python train.py --arch="convnext" --model="image classifier" --dataset="photos of arthropod specimens (BIOSCAN-5M)" --train_examples=97500 --image_size=64 --crop_scale_min=0.5 --horizontal_flip=true --translate=0.06 --targets=["order", "family"] --num_classes=[18, 218] --isotropic=false --norm="layernorm" --activation="gelu" --mlp_ratio=4 --dropout=0.1 --inner_norm=false --moe="top_k" --num_experts=8 --moe_every=2 --expert_mlp_ratio=0.25 --experts_per_token=2 --shared_expert=true --patch_size=[4, 4] --conv_stem=false --depths=[2, 5, 5] --widths=[48, 96, 192] --kernel_size=3 --label_smoothing=0.05 --loss="cross_entropy" --residual_init="none" --optimizer="normuon" --muon_scale="original" --lr=0.014 --momentum=0.95 --nesterov=false --orthogonalizer="polar_express" --adamw_lr_other_params=0.0027 --grad_clip=0.5 --steps=7900 --batch_size=128 --epochs=10.4 --lr_schedule="cosine" --final_lr_fraction=0.05 --warmup_steps=390 --weight_decay=0.01 --adamw_weight_decay_other_params=0.05
Rows from block 7 of a small image classifier, named by matrix and row number. Rows with one number within an expert belong to one neuron, the router's apart. Each number is 128 + 24 x the weight over its row's rms, rounded and kept within 0 to 255. All counts start at 0. After the name is the row's rms in percent of the matrix's.
Before each expert's rows are labels from the 100 images, of 14976, where the router gives the expert most weight on average: "peak at" is the part of the image that holds the peak; "top examples" is what is common among them. Only what is clearly more common there than usual is listed. The data: photos of arthropod specimens (BIOSCAN-5M).
# router: router (model.blocks.7.mlp.router.weight, 8x192, trained with AdamW), inputs 0-95
# up: expert up (model.blocks.7.mlp.up, 8x48x192), inputs 0-95
# down: expert down (model.blocks.7.mlp.down, 8x192x48, transposed), outputs 0-95

# expert 0
peak at: centre
top examples: order Hymenoptera
router.0 099 [180 146 121 114 104 158 146 117 139 131 109 143 122 140 140 114 134 139 137 139 178 120  97 160  83 187 131 126  96 109 150  82 106 182 199 119 121 108 175  76 110 121 122 148 136 131 137 172 103 102 130 122 136 110 129 100 118 160  99 139 139 150  99 157 119 106  93 122 113 133 135 134 100 119 100 135 114 106 115 140 129 143 127 119  98 169 130 143 129 134 103 117 150 158 178 153]
up.16 099 [177 125 186 157 100 108 147 160 121 159 139 135 125 101 130 139  96 169 118  94 145 129 117 138 102 125 130 139 120 125 145  96 115 139 145 110 112 124 138 102 129 125 117 128 146 129 127 162 112 128 163 128 139 144 137 145 153 122 121 115 113  92 139 163  86 110 101 142 130 111 132 159 115 132 124 127 144 114 123 141 176 125 187 106 145 149 139 115 181 113 108 155 145 117 111  86]
down.16 097 [133 147 154 126 122  97 142 129 144 126 137 146 105 147 148 144  79 160 154 143 145  98 113 126 141 109 164 126 119 122 120 106 150 157 137 140 158 112 181 148 144 108 148 116 111 167 120 130 105 126 143  91 105 129  94 127 123 168 129 148 114  82 115 138 156 111  76 153 136  75 120 149 175 149 144 103 132 171 126 119 130  78 149 119 127 126 178 146 123 119 147 126 108  97 180 151]
up.17 105 [110 115 112 142 111 140  80 121 147  91 120 131  95 139 133 109 186 122 124 156 155 101 125  85 108 129 123 147  94 182  98 129 158 115 197 153 176 126 147 100 105 149 118 143  93 120 110 148 156 142  88 177 130 106 155 163 156 137 136 150 115 111 164 120 136 132 104 111 101 108  90  81 135 126 127 145  94 121 154 162  84 108  87 151 136 108 138 159 120 124 132 111 107 138 112 120]
down.17 101 [ 97 111 108 138 139 136 119 107 121 108 112 119 105  96 131 178 155 131 111 116 142 148 158 127 116 102 150 140 137 106 145 155 161 134 130  99 122 163 157 149 119 122 117 118 129 142 123 110 161 147 108  90 118 101 165  97 119 106 179 133 122 116 100 154 116 145 118 113  78 124 115 138 119  65 120 160 121 139 130 140 118 103 122  90  85 134 127 161  89 166 125 143 133 125 141 128]
up.18 101 [153 124 118 121 134 150 128 155 107 129 118 140 123 162 133 124 159 153 111 116 117  87  62 147 154 138 112 118 104 118 130 131 150 110 128  95 114 160 107 136 167 136 140 129 185 132 117 130 129 179 134  83 111 134 145 185 137 131 120 175 110  65 146 142 103 136  96 132 140 164 162 161 108 112 114 152 130  74 144 135 131 130 134 109 146 128 112 141 140 124 172 154 138 130 138 124]
down.18 103 [ 95 137 148 122 189 140 102 125 133 140  96 128 165 117 152  77 127 152 109 156 118 133 103 149 139 100 139 161 109 133 144 129 121 158 174 101 128 146 129 146 130 172  55 155 134 128 139 112 154 131 147  90 100 136 115 178 143 162 141  97 107 135 138 146 162 119 124 125  90 149 119 161 103 147 144 152 128 188 120 133 139 108 123 110 144 124 151 148 150 150 113 109 137 107 159 103]
up.19 104 [131 144 122  83 133 110 122 139  76  72 101  88 135 138  89 158 166 140 189  86 125 101 112 147 133 174 134 135 108  98 122 141 122 105 126 127 165 112 133  84  93 150 156 142 117 149 142 146 152 128 136 140 136 148 114 120  95 160 110 108 116 173 112 136 102 183  90 139 130 103 125 160 120 153 129 103  99 114 137 116 100 116 152 130 108 108 140 118 180 129 193 164 133 108 139  72]
down.19 088 [ 99 154 149 113 138 108 127 101 135 136 148 137 131 182 136  96 130 128 146 121 154 157 109 108 118 168 160 188 125 134  73 134  96 157 149 120  99 123 170 154 138 148 134 160 110 117 136 149 111 158 113  96 117 125  56 156 156 114 159  80  80 129 127 153 129 151 169  73 157 105 110 124 141 124 156  58 144  81 162 143 135 138 161 102 142  97 115 112 118 116 154 106  85  99 125 111]

# expert 7
peak at: top centre
top examples: order Hymenoptera
router.7 100 [122 116  98 103 156 111 135 120 144 137 133 112  99 107 137 159 156 142  91 119 128 155 143 119 157 125 114 126 210 152 136 129 176 155  83 121 116 161 116 149 145 146 158 138 140 120 126 131 118 106 164 123 101 109 125 123 126 174 127  96 129 136 161 114 143 133 108 154 112 117 120 134 160 107 127 126 143 110 147 149 131 156  99 143 130 146 138 118  86 136 125 121  91 168 105 166]
up.16 097 [168  98 153 155 139 124  90  96 110  97 118 152 166 144 166 136  99 135 123 145 119 108 117 150 101 115 148 116 135 109 111 147 109 146 109 111 161 117 142 146 107 150  93 142 103 144 135 124 102 116 126 119 185 133  85 121 199 157 113 156 149 125 146 150 119  86 180 115 149  82  88 156  97 138 145 130  91  74 105 120 129 106 144 148 101 118 131 146 185 124 131 131 146 112 147 111]
down.16 096 [129 112 160 131 165 132 130 105 127 142 124 118 115 118 132 102 148 152 136  88 127 105 131 114 119 114 115 113 130 152 136 187 130 110 124 158 148 143 112 148 123 156  74 124 154 143 121 145  88 152 154 123 117 142 117 123 147 158  92 189 168  80 106 125 160 144 122 132 104 101 142 128  99 112  72 133 142 169 113 138 123  71 160 116  92 146 123 146 130 121  97 114 131  75 137 116]
up.17 092 [116 125 169 140 116 141 175 165 118  95 153 100 130 143 143 100 128 129 118 129 141  77 156 152 135 153 125 152 127 149 177 122 134 109 142 138 122 108 152 139 101 111 143 137 119 105 119 134 118 168 122 124  86 169 157 122 110 156 162 115 157 138  91 163 146 124 118 134 145 169 131  93 149 142 138 129 152 135 134 130 139 119  96  70  72  95 135 119 152 139 121 173 126 143 190 155]
down.17 095 [187 132 110 107 133 146 105 139 124 119 182  94 155  91 141 110 154 169 141 115  77 130 153 139 122 123  78 153 149 133 121 148 110 143 131 144 104 143 131 147 106 142 127  82 122 149 144 118 131 155 117 145 123 177  99 101 119 134 118 197 117 169 144 134 132 122 108 153 112 150 114 130  98 124  64 147 102 131 134  84 106 118 168 113 132 131  85 106 146 105 152 132  75 134 154 165]
up.18 112 [ 95 175 139  95 138 119 130 146 142 143 146  78 141 149 137 154 129 112 141 152  91 117 134 148 136 119 122 108 135 149  96 119 107 107 103  81 133 146  87 120 142 151 141 109 120  67  98 125 150 132 129 118 113 125 121 187 117 126 118 101 101 134 118 129 149 154 176 166 128 163 183 146 104 139 124  86 116 136 105 126 114 130 104 130 145 108 119 126 144 196 127 122 117 124 127 115]
down.18 118 [158 101 119 161  77  96 110 186 122 141 103 108 126 120 124 113 149 104 143 144 134 130 159  90 146 110 174 145 152 174 169 160 140 148 129 129 129 110 137 104  83 123 111 141 139  99 135 160 134 135  87 127 132 118 151 150 100 126 134 138 131 127 130 125 138  42 136 144 143 127 132 133 124 106 129 125  91 130 158 112 128  62 113 155 140 110 104  62 133 104 128 178 123  91 123 101]
up.19 090 [100 121 123 170  93 143 113 130 131 140 103 126 123 150 155 113 124 132 177 140 121 123 170 143 179 137 116 130 113 154 139 132 150 155  95 146 134 156  63 141 138 121 128 136  89 144 119  91 159 186  86 128 140 143 137 141 128  99 136 102 117 129  98 127 130 127 110 121 134 168 104 161 164 114 157  97 158 110 122 129 124  92  99 138  87 130 129 162 152 160 147  73 143 130  84 129]
down.19 092 [163 155 156 150 127 131 139  90 101 150 131 129 133 109 138  67 143 118 124 115 156 163 122 166 127 137  98 121 167  99 120 135 103 135 155  99 124 103 133 110 115 139 199 153 132 125 150 131 141 127 140 119 132 157 108 128 134  91 143 111  97 134 144 144 159 162 133 157 140 106 132 180 113 146 144 119 124 125 172 124 126 116 198 110 109 158 115 150  95 117 146 134  73  92 125 152]

# expert 4
peak at: centre
top examples: order Lepidoptera
router.4 090 [114 132 112 124 143 102  86 132 137 117 133 124 127 137 112 110 111 114 125 121 142  96 144  99 121 111 134 118 116 127 117 190 100 102 105 165 103  90  76 121 120 124 137 113 101 135 169 147 122 138  98 132 134 144 152 105 134 102 107 133 116 129 132 140 144 165 127  88 159 112 105 141 160 124 139  93 128 105 158  86 166 113 101 133 135 122 103 164  91  78 122 143 144 146 136 104]
up.16 094 [125 114 122 129 132 111  71 122 120 152 143 140 103 151 123 174 141 166 144 104 112 118 106  96 132 115 144 117 110 149 140 117 110 119  84 104  70 127 147 120 126 130 126 156  89 115 150 142 143 136 105 138 109 160  86 121 152 124 131 157 117 129 134 109 105 153 148 141 122 164 132 129 101 142 103 195 142 134 139 144 133 113 124 149 137 106 103 125 138  95  84 145 124 126 167 134]
down.16 099 [115 128 160 111 148 172  89 128 117 119 153 142 148 171 126 141 138 131 134 127 126 112 104 195  99 132 118 115 149 107 135 167  94 175 119 133 119 148  92 116 132 140 130 105 109 104 130 125 110 154 159 123 123 164 176 100 142 111 132 128 131 117  70 106  90 104 111 154  99 151 126 101 128 111 143 178 137 121 107 118 163 108 142 134 118 137  79 148 123 162 110 115 129 134 114 141]
up.17 111 [145 128 150 113 102 182 168 119 117 170 145 139 125 110 161 128 162 119 167 140 178 118 137 135 112 147 103 137 119 114 102 179 153 113  80 162 110  98 130 116 160 133 168 137 120 107 157 101  82 159  63 122  98 106  85  95 176  87 133 127 131 146 117 145 129 145 140 157 129  99 193 133 128 157 151  95 114 124 103 114 121 139  93 107 150 129 127 119 144 132  97 120 126 137 112 144]
down.17 100 [173 148 159 131 122 149 125 122 131 164 110 140  78 141 137  98 157  91 131 125 146 149 151 108 117 121 101 126  87 173  98 128 138 114  87 138 133 113 126 103 112 128 141  93 147 162 154 103 144 137 126 152 150 169  97 138 112 180  99 118 149 143 104 103 130 119 142 104 114 120 166 131 168 121 119  98 125  90 122 126 135 152 117  95 166 137 123 104 129 126 142  82 124 100 165  82]
up.18 104 [103  93 136  94 116  87 159 129 126 162 146 119 136 119 127 119 127 119  73 112 152 106 113 132 128  99 141 114 139 155 120 119 184 130 128 133 132 183 109 131 148 137 148 115 158 119 133 130 166 129 136 112 152  71  89 128 136 142 107 160 143 102 160 147 134 126 148 114 101  99 122 113 127 136 145 122 118 167 137 152  74 117 102 161 105 111 113 148 169 149 155 179 125 129  64 123]
down.18 099 [138 120 102 112  85 136 135 118 123 140 158 176 148 151 113 109 110 126 175 162 109 136 107 120 115 154 141 166  99 155 121  93 144 128 195 145 124 113 156 123 156 159 154 166 118 182 107 138 103 131 127 151 156 111 138 151 143 161 104 162  94 129 106 112 115  81 119 134 104 100 148  76 118 150  73  84 135 135 107 104 123 118 167 110  93 136 120 154 117 114 156 172  89 147 109 118]
up.19 097 [139 143 118  92 153 135 130 167 144 154 163 128 141  78 127  91  94 143 145 146 139 141 130 135 129 119 151 138  90 187 125 112 177 127 114 159 134  94 124 138 123 166 155 129 133 120 125 123 122 121 112 127 121  91 125 138 102 111 115 125 159 128 143 129 114  85 121 116 150 122 110 134 101 137 157 180 142 166 118 132 110 151 147 122 111 145 101 157 146  77 178 127 137 101  82 122]
down.19 097 [127 140 149 132 105 113  95 111 151 108  93 163  88 118 153 114 142 161 112 141 147 141  75 119 103 138 133 161 114 108 115 107 153 127 139 123 115 134  87 162  64 114 124  90 138 132 135 101 119 131 109 127 116 171  88 109 110 161 175  95 113 159 123  82 155 167 113 112 122 104 123 163 101 100 130 139 142 129 129 125 100 125 110 111 152 138  85 108 137  94 178 147  96 117 151 120]