A small image classifier, trained from scratch: 1.56M parameters.
Rows from block 8 of a small image classifier, named by matrix and row number. Rows with one number belong to one neuron. Each number is 128 + 24 x the weight over its row's rms, rounded and kept within 0 to 255. All counts start at 0. Numbers have three digits each.
Before each neuron's rows are labels from the 100 images, of 14976, where the neuron reaches its highest value: "strongest on" is what is common among them; "patch colour" is the nearest of a few named colours to the mean colour under the peak. Only what is clearly more common there than usual is listed. The data: photos of arthropod specimens (BIOSCAN-5M).
# fc1: MLP up (model.blocks.8.mlp.fc1.weight, 768x192), inputs 128-191
# fc2: MLP down (model.blocks.8.mlp.fc2.weight, 192x768, transposed), outputs 128-191

strongest on: order Diptera
patch colour: grey
fc1.717:102142171062152153140106130134120118130112105133159121139131140140126126128094126129123086199125100089109144115121120113106122140177153082087175094162122180084141123097146137143117112122169096
fc2.717:149112082160195155155176112136112131184158117165176113127163118088136120107146125093176104117109144140120117124121152115182160134081173144146139082119147120124089138109135115145095120089120192

strongest on: order Coleoptera; order Hemiptera
patch colour: grey; brown
fc1.195:151131122127130181129105129138137115118146146074167144130163084142136108174129146082104142086126153139139124142106134124077110121171143139146119140148195083143140131122127127152139116138175169
fc2.195:144122155164098110154148103130120099102113125146123116131149110125126083165187106201151180134106143121162147134126139092123081143146172127127122111125149140108144096099122167122095147131145143

strongest on: order Lepidoptera
patch colour: grey
fc1.630:131157138105138129103080119120093172123181088109139108109123158127142162121133116154124128139129107085129166153177120111168162144100141170160093138116138150114127122135128103131121065120123131
fc2.630:120139082146128137116152116154126134100113107119139094179107131102172117130140123103161101142124153159136121125145156117135155112178115144107129116128125131127129096134155134153138119109082131

strongest on: order Lepidoptera
patch colour: grey
fc1.22:111142119086124102094148123136142148098119148124121137129067098103133099152140111135139168149153108097122113114136156119100132146146145157117139109182108113103117097094099125159117143139114145
fc2.22:119137113161148143126092115157169127116120131159124114111111150113069146130127086125118149147087106156189105130121107125127102096140112124125162127144114139155096164122122159160133130161133158

strongest on: order Hymenoptera
patch colour: grey
fc1.350:122126125114146101113116137132125178107162116131141104085102142129118125098135143214096109193155115125091101110126129143095124126119099127096109155077159134112137105125111108106115143113065128
fc2.350:123098122079149126160133149142113179153114154149158114117094136138102168143130110111111158131129147113144171140111132107115135076143109136118126131129082095137106142105128097152125115147154096

strongest on: order Hymenoptera
patch colour: grey
fc1.282:110132182126137124168177110193116125114095143094132114130101134171188137137134150117106153149086111121135119140111152124121130121128129159126121163182150112129127144158101099149146110127169107
fc2.282:114139130122158169103149129165097132145131115145153131088114088132162123125120143151138139158119137137154127150127132161107139159072085137093109090130110134114099130099121029085164132106162147

strongest on: order Hymenoptera
patch colour: white
fc1.432:124121133171155148120147141136151131121087117116142150087109123077135116055090121091159100164131079115158086139135092133170097072137140125120144118145127117112140123134104124095123123123132179
fc2.432:112126122111093130119094150182164141155136144156146180142172119117132094124100137119166135127119070147121162141126137122135135142162118148115141108122101147093115136159112185143128070145146137

strongest on: order Lepidoptera
patch colour: grey
fc1.710:167091103136080163136126143130107121087160124127166095104077089088088145107120146164134101128149092130128109163108135104137139108155130095110134128153107084146149141104097168140096144142127122
fc2.710:140156115154160142150087131100156141101153155135097128162095104082113126139101135136157118132121114141199126101102142139125132150133146147103151109167105128121109116083100151100074128105159171

strongest on: order Hymenoptera; family Mymaridae
patch colour: white
fc1.736:129151108110130140096129156155181145108111105162119178103112111108119115111108144111124057145149083117152078105156154144164133097149119104103124158123102147136155116168109117121135132147116139
fc2.736:113123113166121128131104130115130123140139158160137130130141087105129153175121110141180116125128094142112140117146143133139164178159106123103114092145148135158158137125145158112145064117136126

strongest on: order Lepidoptera
patch colour: grey
fc1.450:124088109127112101130146130127162117148106119093163080114152130126139092133128130150115077108117116186158143137140158130102146087141140101119128169097098130148111116131132114123090143110166177
fc2.450:088092105116126162124096128096142135121106136164123161117113183104146112170103148147157114131156117142128125104121118137123138146143100152144114124114132124137161077147149150105114078073178097

strongest on: order Hemiptera
patch colour: grey
fc1.316:107164107110141173103117142115109127136148147137123095102134114122142107125129095139135080138183119114123121158156114107109130112146145130061127127173156140140146145111144132128135153160085139
fc2.316:109127089102122103127161149131123143126150130143112141124118138111139131132150071148118150127106153133131167123151144111146107140105151111088165101078149137140120115132150173148132107105128142

strongest on: order Hymenoptera
patch colour: white
fc1.552:141095128146114097144130192118109162085099138147143121105163127132130114131102141098141092149138135144171124123109122154169107094138148130143107129135151149155093114141082132083190135138117125
fc2.552:121122152142116105131108146121129117137162138153117133132093126125114091135064105141164153173153142155167146127131151132146162101156119177096112124127097133087133159139120123138150094126171160

strongest on: order Coleoptera
patch colour: brown; grey
fc1.497:128146135130188162130124142130129120103148145106186149145098103151110133110120103163109132126080107161138136118136140130119112165147117133165119103066142135111107141116086137143143151110139156
fc2.497:099110140154100068115178118129132132123122125086102140131174074127115183122149127081157157115114116144141091100154138115131106147155142141115146157141064097081106164103132109139137146134091105

strongest on: order Hymenoptera
patch colour: grey
fc1.387:161107102126129129153083110132139144173115118139121112129083135133115136124115128140108140099162104187167127178112140153084100136144128139163129127149135132135111136160136121153109179105117121
fc2.387:135119162110178133131145124119105116134127141122142092087106172136147118152153132139133161151141142186126129160141142167095109137134142084110117152120101129169132124110126104119160146166132111

strongest on: order Lepidoptera
patch colour: grey
fc1.493:127129084125103073102144092140122189085126136124119148109155100108101158124142096123154137121135155112150090151090174160145073120149134141149159141097109140164107153144131132124129146126119157
fc2.493:112138110128145115103131112141098142107152147150148150148153152114084147078123115121119121123112127122139103117123084133134140143130099143158123129152175164113145122165114103119133139107131137

strongest on: order Diptera
patch colour: grey
fc1.305:113131130133141094116082122111099141125112119147122101146125110155122121113126145132125165159198123105127137120150152149127107117101137124217116128157106104107093144135128100166123093167142154
fc2.305:157153129121126143140127084186148125137109152153150100156140149131099084151113111138086121128158083126103104136144163111164138127146122133095118160149118124118171146144109130095136098105123079

strongest on: order Lepidoptera
patch colour: grey
fc1.569:097115144106129104128160169149155095134113127128156127122159105107117127135157122143092110134102164139125133176135167097117140117148109134086125113089130166141136127109106100149118144104139156
fc2.569:114132140173130205131137116127114135150147122143143090159132161144115115137104100108095129164154145144158138144138140119127132104147100097161113132163099105099183122122124084081129113156129129

strongest on: class Arachnida
patch colour: white
fc1.355:172101168164115125135128132089170147104145137164159112111120135121121183096110107152119140150097097149138104136156130157070077142127126102123152115119160109066117151122117106128127131121136116
fc2.355:100119121115168127105093171139130121143120128088073147114127110142108142148099113125143072076126119137149091131138156155126047097127138122137113140134119142083073099094068145100153124121152133

strongest on: order Coleoptera
patch colour: grey
fc1.612:130119135131128102170128137096159101112121136108149123084147142117097130058138116128147134133138107164155125132124156135139171132127151129191099171141105114135144116096101109106125119143189136
fc2.612:131147137137105105119123104166156104120158167195137146104096125124126144131068151115092104120117175138124138107119134128157118091150134158112151137128098111104078121157102140148128150082142094

strongest on: order Hymenoptera
patch colour: grey
fc1.504:160134163140147117133144143086149145107123134109171070108105128143102155120160130115125111121147187128184121122127141151154129117155096165104119121134121110176107117163089119125152133145100114
fc2.504:125184178139121142076078176126066134192120116172128113133139142093125128124111127140160123103110113145189116156132135133143103102130109134103159127131103126110123076115130102120130120149121108

strongest on: order Lepidoptera
patch colour: grey
fc1.667:129114162124142102175128131112115123156122096123140118093127119130131124104144173156101170126065111132124139124143136093124093149160142104147115171128152163142089147137108115096140121082114135
fc2.667:149103147095169144114148130116138146110153162126095167127118131102123138106089133100119138148098160133084066184087143158142164153163164145105138164112140132138090122129117109141136146093109123

strongest on: order Coleoptera
patch colour: grey
fc1.443:109125148115128131177148127164141119100116120129150147121130127131120098122124167116143141132130151107141176151134138145102137141121134114116089183168110163136114146144096121157102091135154113
fc2.443:115160161102112101127110155141116138154105147190070145087136128115112164129150155119127145103107098133106144124113134160113100122126127108127151097106115165104081108154163161170113147138160107

strongest on: order Coleoptera
patch colour: grey
fc1.457:144074135175176106130113113131150124109131160124162130129132113118084141163108113108137118164155132115139135162110111139125126118137152134119131135098148146121106107148099154152087114137130087
fc2.457:155115161089094144139134089078159111136137103148119161073144122098146128126133166153114141146077170163145076109136169111165119100096140131136139134144119132131134171090136141167137103156124112

strongest on: order Hemiptera
patch colour: grey
fc1.182:135121085089147175118158101125111175137128086097165179125118078141113135111116140114168120128149162137118148114124110118096145163129103157130139119121135092149120145160121124120122126103101118
fc2.182:096137135122143125098118122168104146122126117143111136144137166139120131135113139132126124139113116140129157133130144130107123128163108136123132121142125087152097088159139152131113126102114141

strongest on: order Lepidoptera
patch colour: grey
fc1.3:155146111134155116117144149109126150101106118117136164177117092125133119157133118187077139108147135142127141159112135120087127155159152127135140152135156098101117113167138116121111130103130131
fc2.3:115118111123074144210157144127139140128107142149128107092118104110104115127132118113160132134113170179114142087126130121114105155188108106125103120133171111136131126147072129147109164087171139

strongest on: order Lepidoptera; order Hemiptera
patch colour: grey
fc1.107:099128132146157100118115092139172128101110116138124114135119116133117081114168129162100108156129138152118138107079084106168118164144161118117084148100151108118100090123153152148148116131134134
fc2.107:144124091148099141115102100121139149162114147154160095120096128089112138135125173101131142147119119155105145107137121099143152120077146173137130145134125135116163155168146142139112128104113125

strongest on: order Hemiptera
patch colour: grey
fc1.431:125157106128151118099147121128121133096122109153150146104118113114101128113130123101153093121084101130114171145116121127099125122143107120152161180158173135149088136120120160131111151143171140
fc2.431:149151142171096192172140096121143140113113169155113149080135157114141137130120123162133103121166117110127160083156148142171133157120130170116142121123120137105127121126132118170116087149102116

strongest on: order Coleoptera
patch colour: grey
fc1.700:145129130122134121092144076131126117147157115100158098120145107149097137122155098151117137115170127132179123130123125115112095126140106133148142105121103153143064144128129105136151084127123136
fc2.700:175119105101099116122101078139125164120160119187141151122118098153118159119145124091106075170129113148098146100086120100153119109117106124104154155171140123096139136150104097146170087160142141

strongest on: order Lepidoptera
patch colour: grey
fc1.2:138155135141167146133152096138166144124118101154120121107114131097133122142146144154113111178113115124138098104203158140113102154127128150111076148174085140093142139113153139154087129148140110
fc2.2:114117143115157138111154147150121111126090110135126124134123136141115165156134113133106134096094132115117128152106112100136125113089123126069130123134103160145167122096099136134108126150113138

strongest on: order Lepidoptera
patch colour: grey; brown
fc1.28:102108108183102137149141149142162118126103126118133127038092150092113126107143094105150136115178117145081138103136160117127135119149137119167115083125064131148115165119107102096105098162147112
fc2.28:111148130124113088089144132123156117136116148172124139139137127083131156102122143137124100109105148082118135170126065142117101148145158114089118110122193183151109146103107148082107158071105101

strongest on: class Arachnida; order Trombidiformes; order: Hemiptera; family Anystidae
patch colour: white
fc1.758:164138125104118090131112122120159168127119107106085141146155098111103143131126129119147118122172111124151111128143142154139109124111077137115142143114133151130112133093127091108133129093176137
fc2.758:149157143116160132101094150119150130164145089123113088147125135095140115158130129139105151123128127108143143142138093092139157118142127175085139109152093107134159076128160102101171118114128101

strongest on: order Hymenoptera
patch colour: grey
fc1.31:124122132125135143126139144127093092129144118121105155151110126134171156144159087171133147140123088167134104141135106099144117141110131173143091118164132141119120148117142109109129131126132072
fc2.31:132128145147113122132129119133108131127111068127156125134187128168127080125105165111118100114137109138159105141140136127096132150134128134102134108165117156157143133101104132131114125097142146

strongest on: order Diptera
patch colour: grey
fc1.61:129132180124144114100111165180137114125106115083148149202123094092141154156114119166106154106108113122105134142127156132121128086134114149150158093127155147126119103150109159090123096126092134
fc2.61:122091131108171149095169163147189122131108065069113158127152132112152133104144150167083133165158149135117105132088137135102116147185142124124111171108127148149105088136109119131124134121141064

strongest on: order Lepidoptera
patch colour: grey
fc1.494:150093102127108122156127111153127132081153163105134151054109125142109158107109121094152144106121111125144131109178130122103104124156131092165125147160072112143100178156145066099072154175117116
fc2.494:099180108140159184090118116146158133127122179144139112158148145126120128060145159138074161142136151148125107148077095130120146125155115132102115106149141157115129123146078151138118153102110106

strongest on: order Lepidoptera
patch colour: grey
fc1.692:119103139118150132089176136120119140119166146118134183102133141131179142133098120100159116148108126126093144122172144138129130133106116126201102131123113157155094148113153140119111144129115129
fc2.692:140168126099121135126102119112154147115133081109133076102109111125131121072112107140111084097130162150158149104158101091143140125161166093135120106150119129163110083164126167137164100119115143

strongest on: order Lepidoptera
patch colour: grey
fc1.184:109142128151138154121160115169184138171140137128114137172143117136101126103129087166106116103099111142102125170118078121092117121087162086087170176118151084107128115104130141101197105152135106
fc2.184:126144117112119153197154140149140090138146141135127139153106110125117055156126136098156134192141129103113107146142105141138114113126159131138072127111154137123091143105125153152101120128141158

strongest on: order Hymenoptera; family Diapriidae
patch colour: grey
fc1.390:114074167159170127127167113101122094191137132110141137128123101100111097146120114110157132149093132148104119151117146147126101112141116119149131129128133152121101153180086161112156151121143136
fc2.390:085159142129152122142082098128165118184134112149137137112140170069104156127132162114140138135127114149090117106167146143114138135164160111156129115151091112117149113154086154093096118134158106

strongest on: order Hemiptera; order Lepidoptera
patch colour: grey
fc1.646:118118128132146152173128114127160154152121134134168097140078090154119095118132129130112120098140120128158118127142116128114127135119126145134136149083136101113136120113111112126123149144095111
fc2.646:160129134141079102136132119144175156097087101108102134146152151118114132140136139132122074113112159071131134123145108116156100111139124173146110125134161108104155148121110134135137082119143121

strongest on: order Hemiptera; order Lepidoptera
patch colour: grey
fc1.462:120141151160116148119142150157137148123160130112144135134134122124175107131157154104138085123104134099090116107137167109111141130135137125129146116133130106187124120097126134107134095125140103
fc2.462:104089154095106108170126140130148153142104154145083131097158105095138113140113185133115109137112140171119131140087119151121142113122076119106131114128137139136145089204128151151136166065176146

strongest on: order Coleoptera
patch colour: grey
fc1.115:124115115163089165150202149159148147116141146094150111103138159151170108124117116124131130140116135156128124119126136121107186079082110093113132111113089131139106149126096106150150109094165105
fc2.115:134172146131159117149116141164106120124134132106151120160121154147139155150132135092092161113126098175164114146092128148072137116110107136078118108134106134132112174166115138117152082126145121

strongest on: order Lepidoptera
patch colour: grey
fc1.470:114135140122111128129104112101163151145157150157083163092126112103096123124144097135166154196134131096113120149144133121125137117118144179154077137128117108154089162095111132085145141166148167
fc2.470:108169135116138178143115093114133144123141142158148114113116111081111122129137129143135170123115101145196144080101137105150113100123135130103087099093096151148093154143096136123129126117130138

strongest on: order Hemiptera
patch colour: grey
fc1.699:152163151136121105108112115135156145105084147088134125113119096150122141138128135141148153145118140157121124113157123122128122157132088120111146116131146135132065158147136084152124131170098135
fc2.699:124112091137100156142128120120174110187092110153121129095150135110105111164103107178103120104116100134142102129109112113109114136144085148160174119146145135097157119123124138149115083149112164

strongest on: order Diptera
patch colour: grey
fc1.532:123117132131145143159110088134143124131138134151150108137140081120102175092153125103130128106085143075142093103117124171132063085124122163143105106159113145100148137147127114115100142128148101
fc2.532:092188128139165167173142134109121149110132126088119116101213105106107171146124158115130138172089087125144106119102138157154124091112090147126148089102133144105106108120131097119093145140140098

strongest on: order Lepidoptera
patch colour: grey
fc1.496:108156102131166134119178096092132132113127138123155116107100149123107141138131112117152138108142117149161114144111130141081156147122147128120128106123135127134106158109152181114155117122134069
fc2.496:112130088105097131111115136142121131147133120113126151159127105165134126099147141116145148146183151089138113155095167138077189139205124129111136085144111091133139179141170128113152160109177116

strongest on: order Hymenoptera
patch colour: grey
fc1.85:122113133149152114144147154153162156120157094141121134140105135141160161109115139129143110106135064171129111138161120145110153109123076139137102099133143177143078109119116131111123122114149118
fc2.85:114145118104136141159167138150106145150146164139154152123132136140104153107101070123157149105123133148106077136144134120108148114102122129113141117138130118102083099112142105112106144104125108

strongest on: class Collembola; order Entomobryomorpha
patch colour: white
fc1.238:120103126139096138120153143125156104141150126109150111108116108130129129098087123152172167142129135136148139157171159084146091124127124129088144121102098136202107132120129140121170123083109141
fc2.238:162139145111165119123162146133121107136170105149092140167191125113130119112102096116183138106148143137132104103118112124134150135115141142180130137116113102123095129128103153147161119145151098

strongest on: order Coleoptera
patch colour: grey
fc1.747:133089118113139112083113124144143155135148172078124098106147122131161133123152119104111105125124164135158131164151105165137095115104119123159113105125131134155118165110086116180096114096087143
fc2.747:125122134093085121108155111117160143121137095142121121121123102151146103117131140133138097129085093154131122164140094129116076115067175165116124185125139146159167168130075122104146129116142090

strongest on: order Diptera
patch colour: grey
fc1.635:091132140097125154107145123148178140151133164124125116124115150084120136097126122141143139142100180121128119179128141073126095151100127141169178139116107133159133126122141134104134143144118146
fc2.635:117167152116113149143135134124132091114126120114153140154095133150164138093139130159157172087190117129128124160148116148095119082134160063132110060135128123140132159136127159125161112128114122

strongest on: order Diptera
patch colour: grey
fc1.529:146109098163154136089131119174150136117109159102147160105088176158112110094116115149129116091089149145161141129161140119102155113120128080087104157123121144138149101135140146125178159144084089
fc2.529:195135156140108139093099161171134109122109151151131120148113130117171156096099139140098157162162083155083117133095116122135151150160135089099155166120076128076111151120120104093067136130139100

strongest on: order Hemiptera
patch colour: grey
fc1.209:123122135155109125131132183143114136100173118129123106139102145133172161093092122134106150117145143108115146160184125101093116142123156118144141092131120136133104126168133144130136169129106137
fc2.209:112129140137119109123177144137158138144127119124175124155165127119124125137130108144110142105114134127144134082142097156105099114175145151137153134155113138144108082137120070089147121124110131

strongest on: order Lepidoptera; family Gelechiidae
patch colour: grey
fc1.99:114147108124167148120137123122150152116127071094103153084141117106090150130129142148164132137112104109125131148150187130115132122082127090145143091171127162125117139132123156167134106148097115
fc2.99:147126123140168148121095150092153169133164099114141096107158106090113146141113128125123116118084138139080149134074106100161132148172121134117131112154113112171133139141137146133108110147088144

strongest on: order Diptera
patch colour: grey
fc1.340:131089160168161091119095157085147115095135128142122133136141121128126103128126128109092114110175098149105100129165085109136119127111145102143098091160115092109125129128115079162149124114170154
fc2.340:147117160079160146130144125132126121113126124065112110122109110107109069129123109175167097110177104101135088128127096110121132175142142147114118119132139132136119141124096142116149130084143100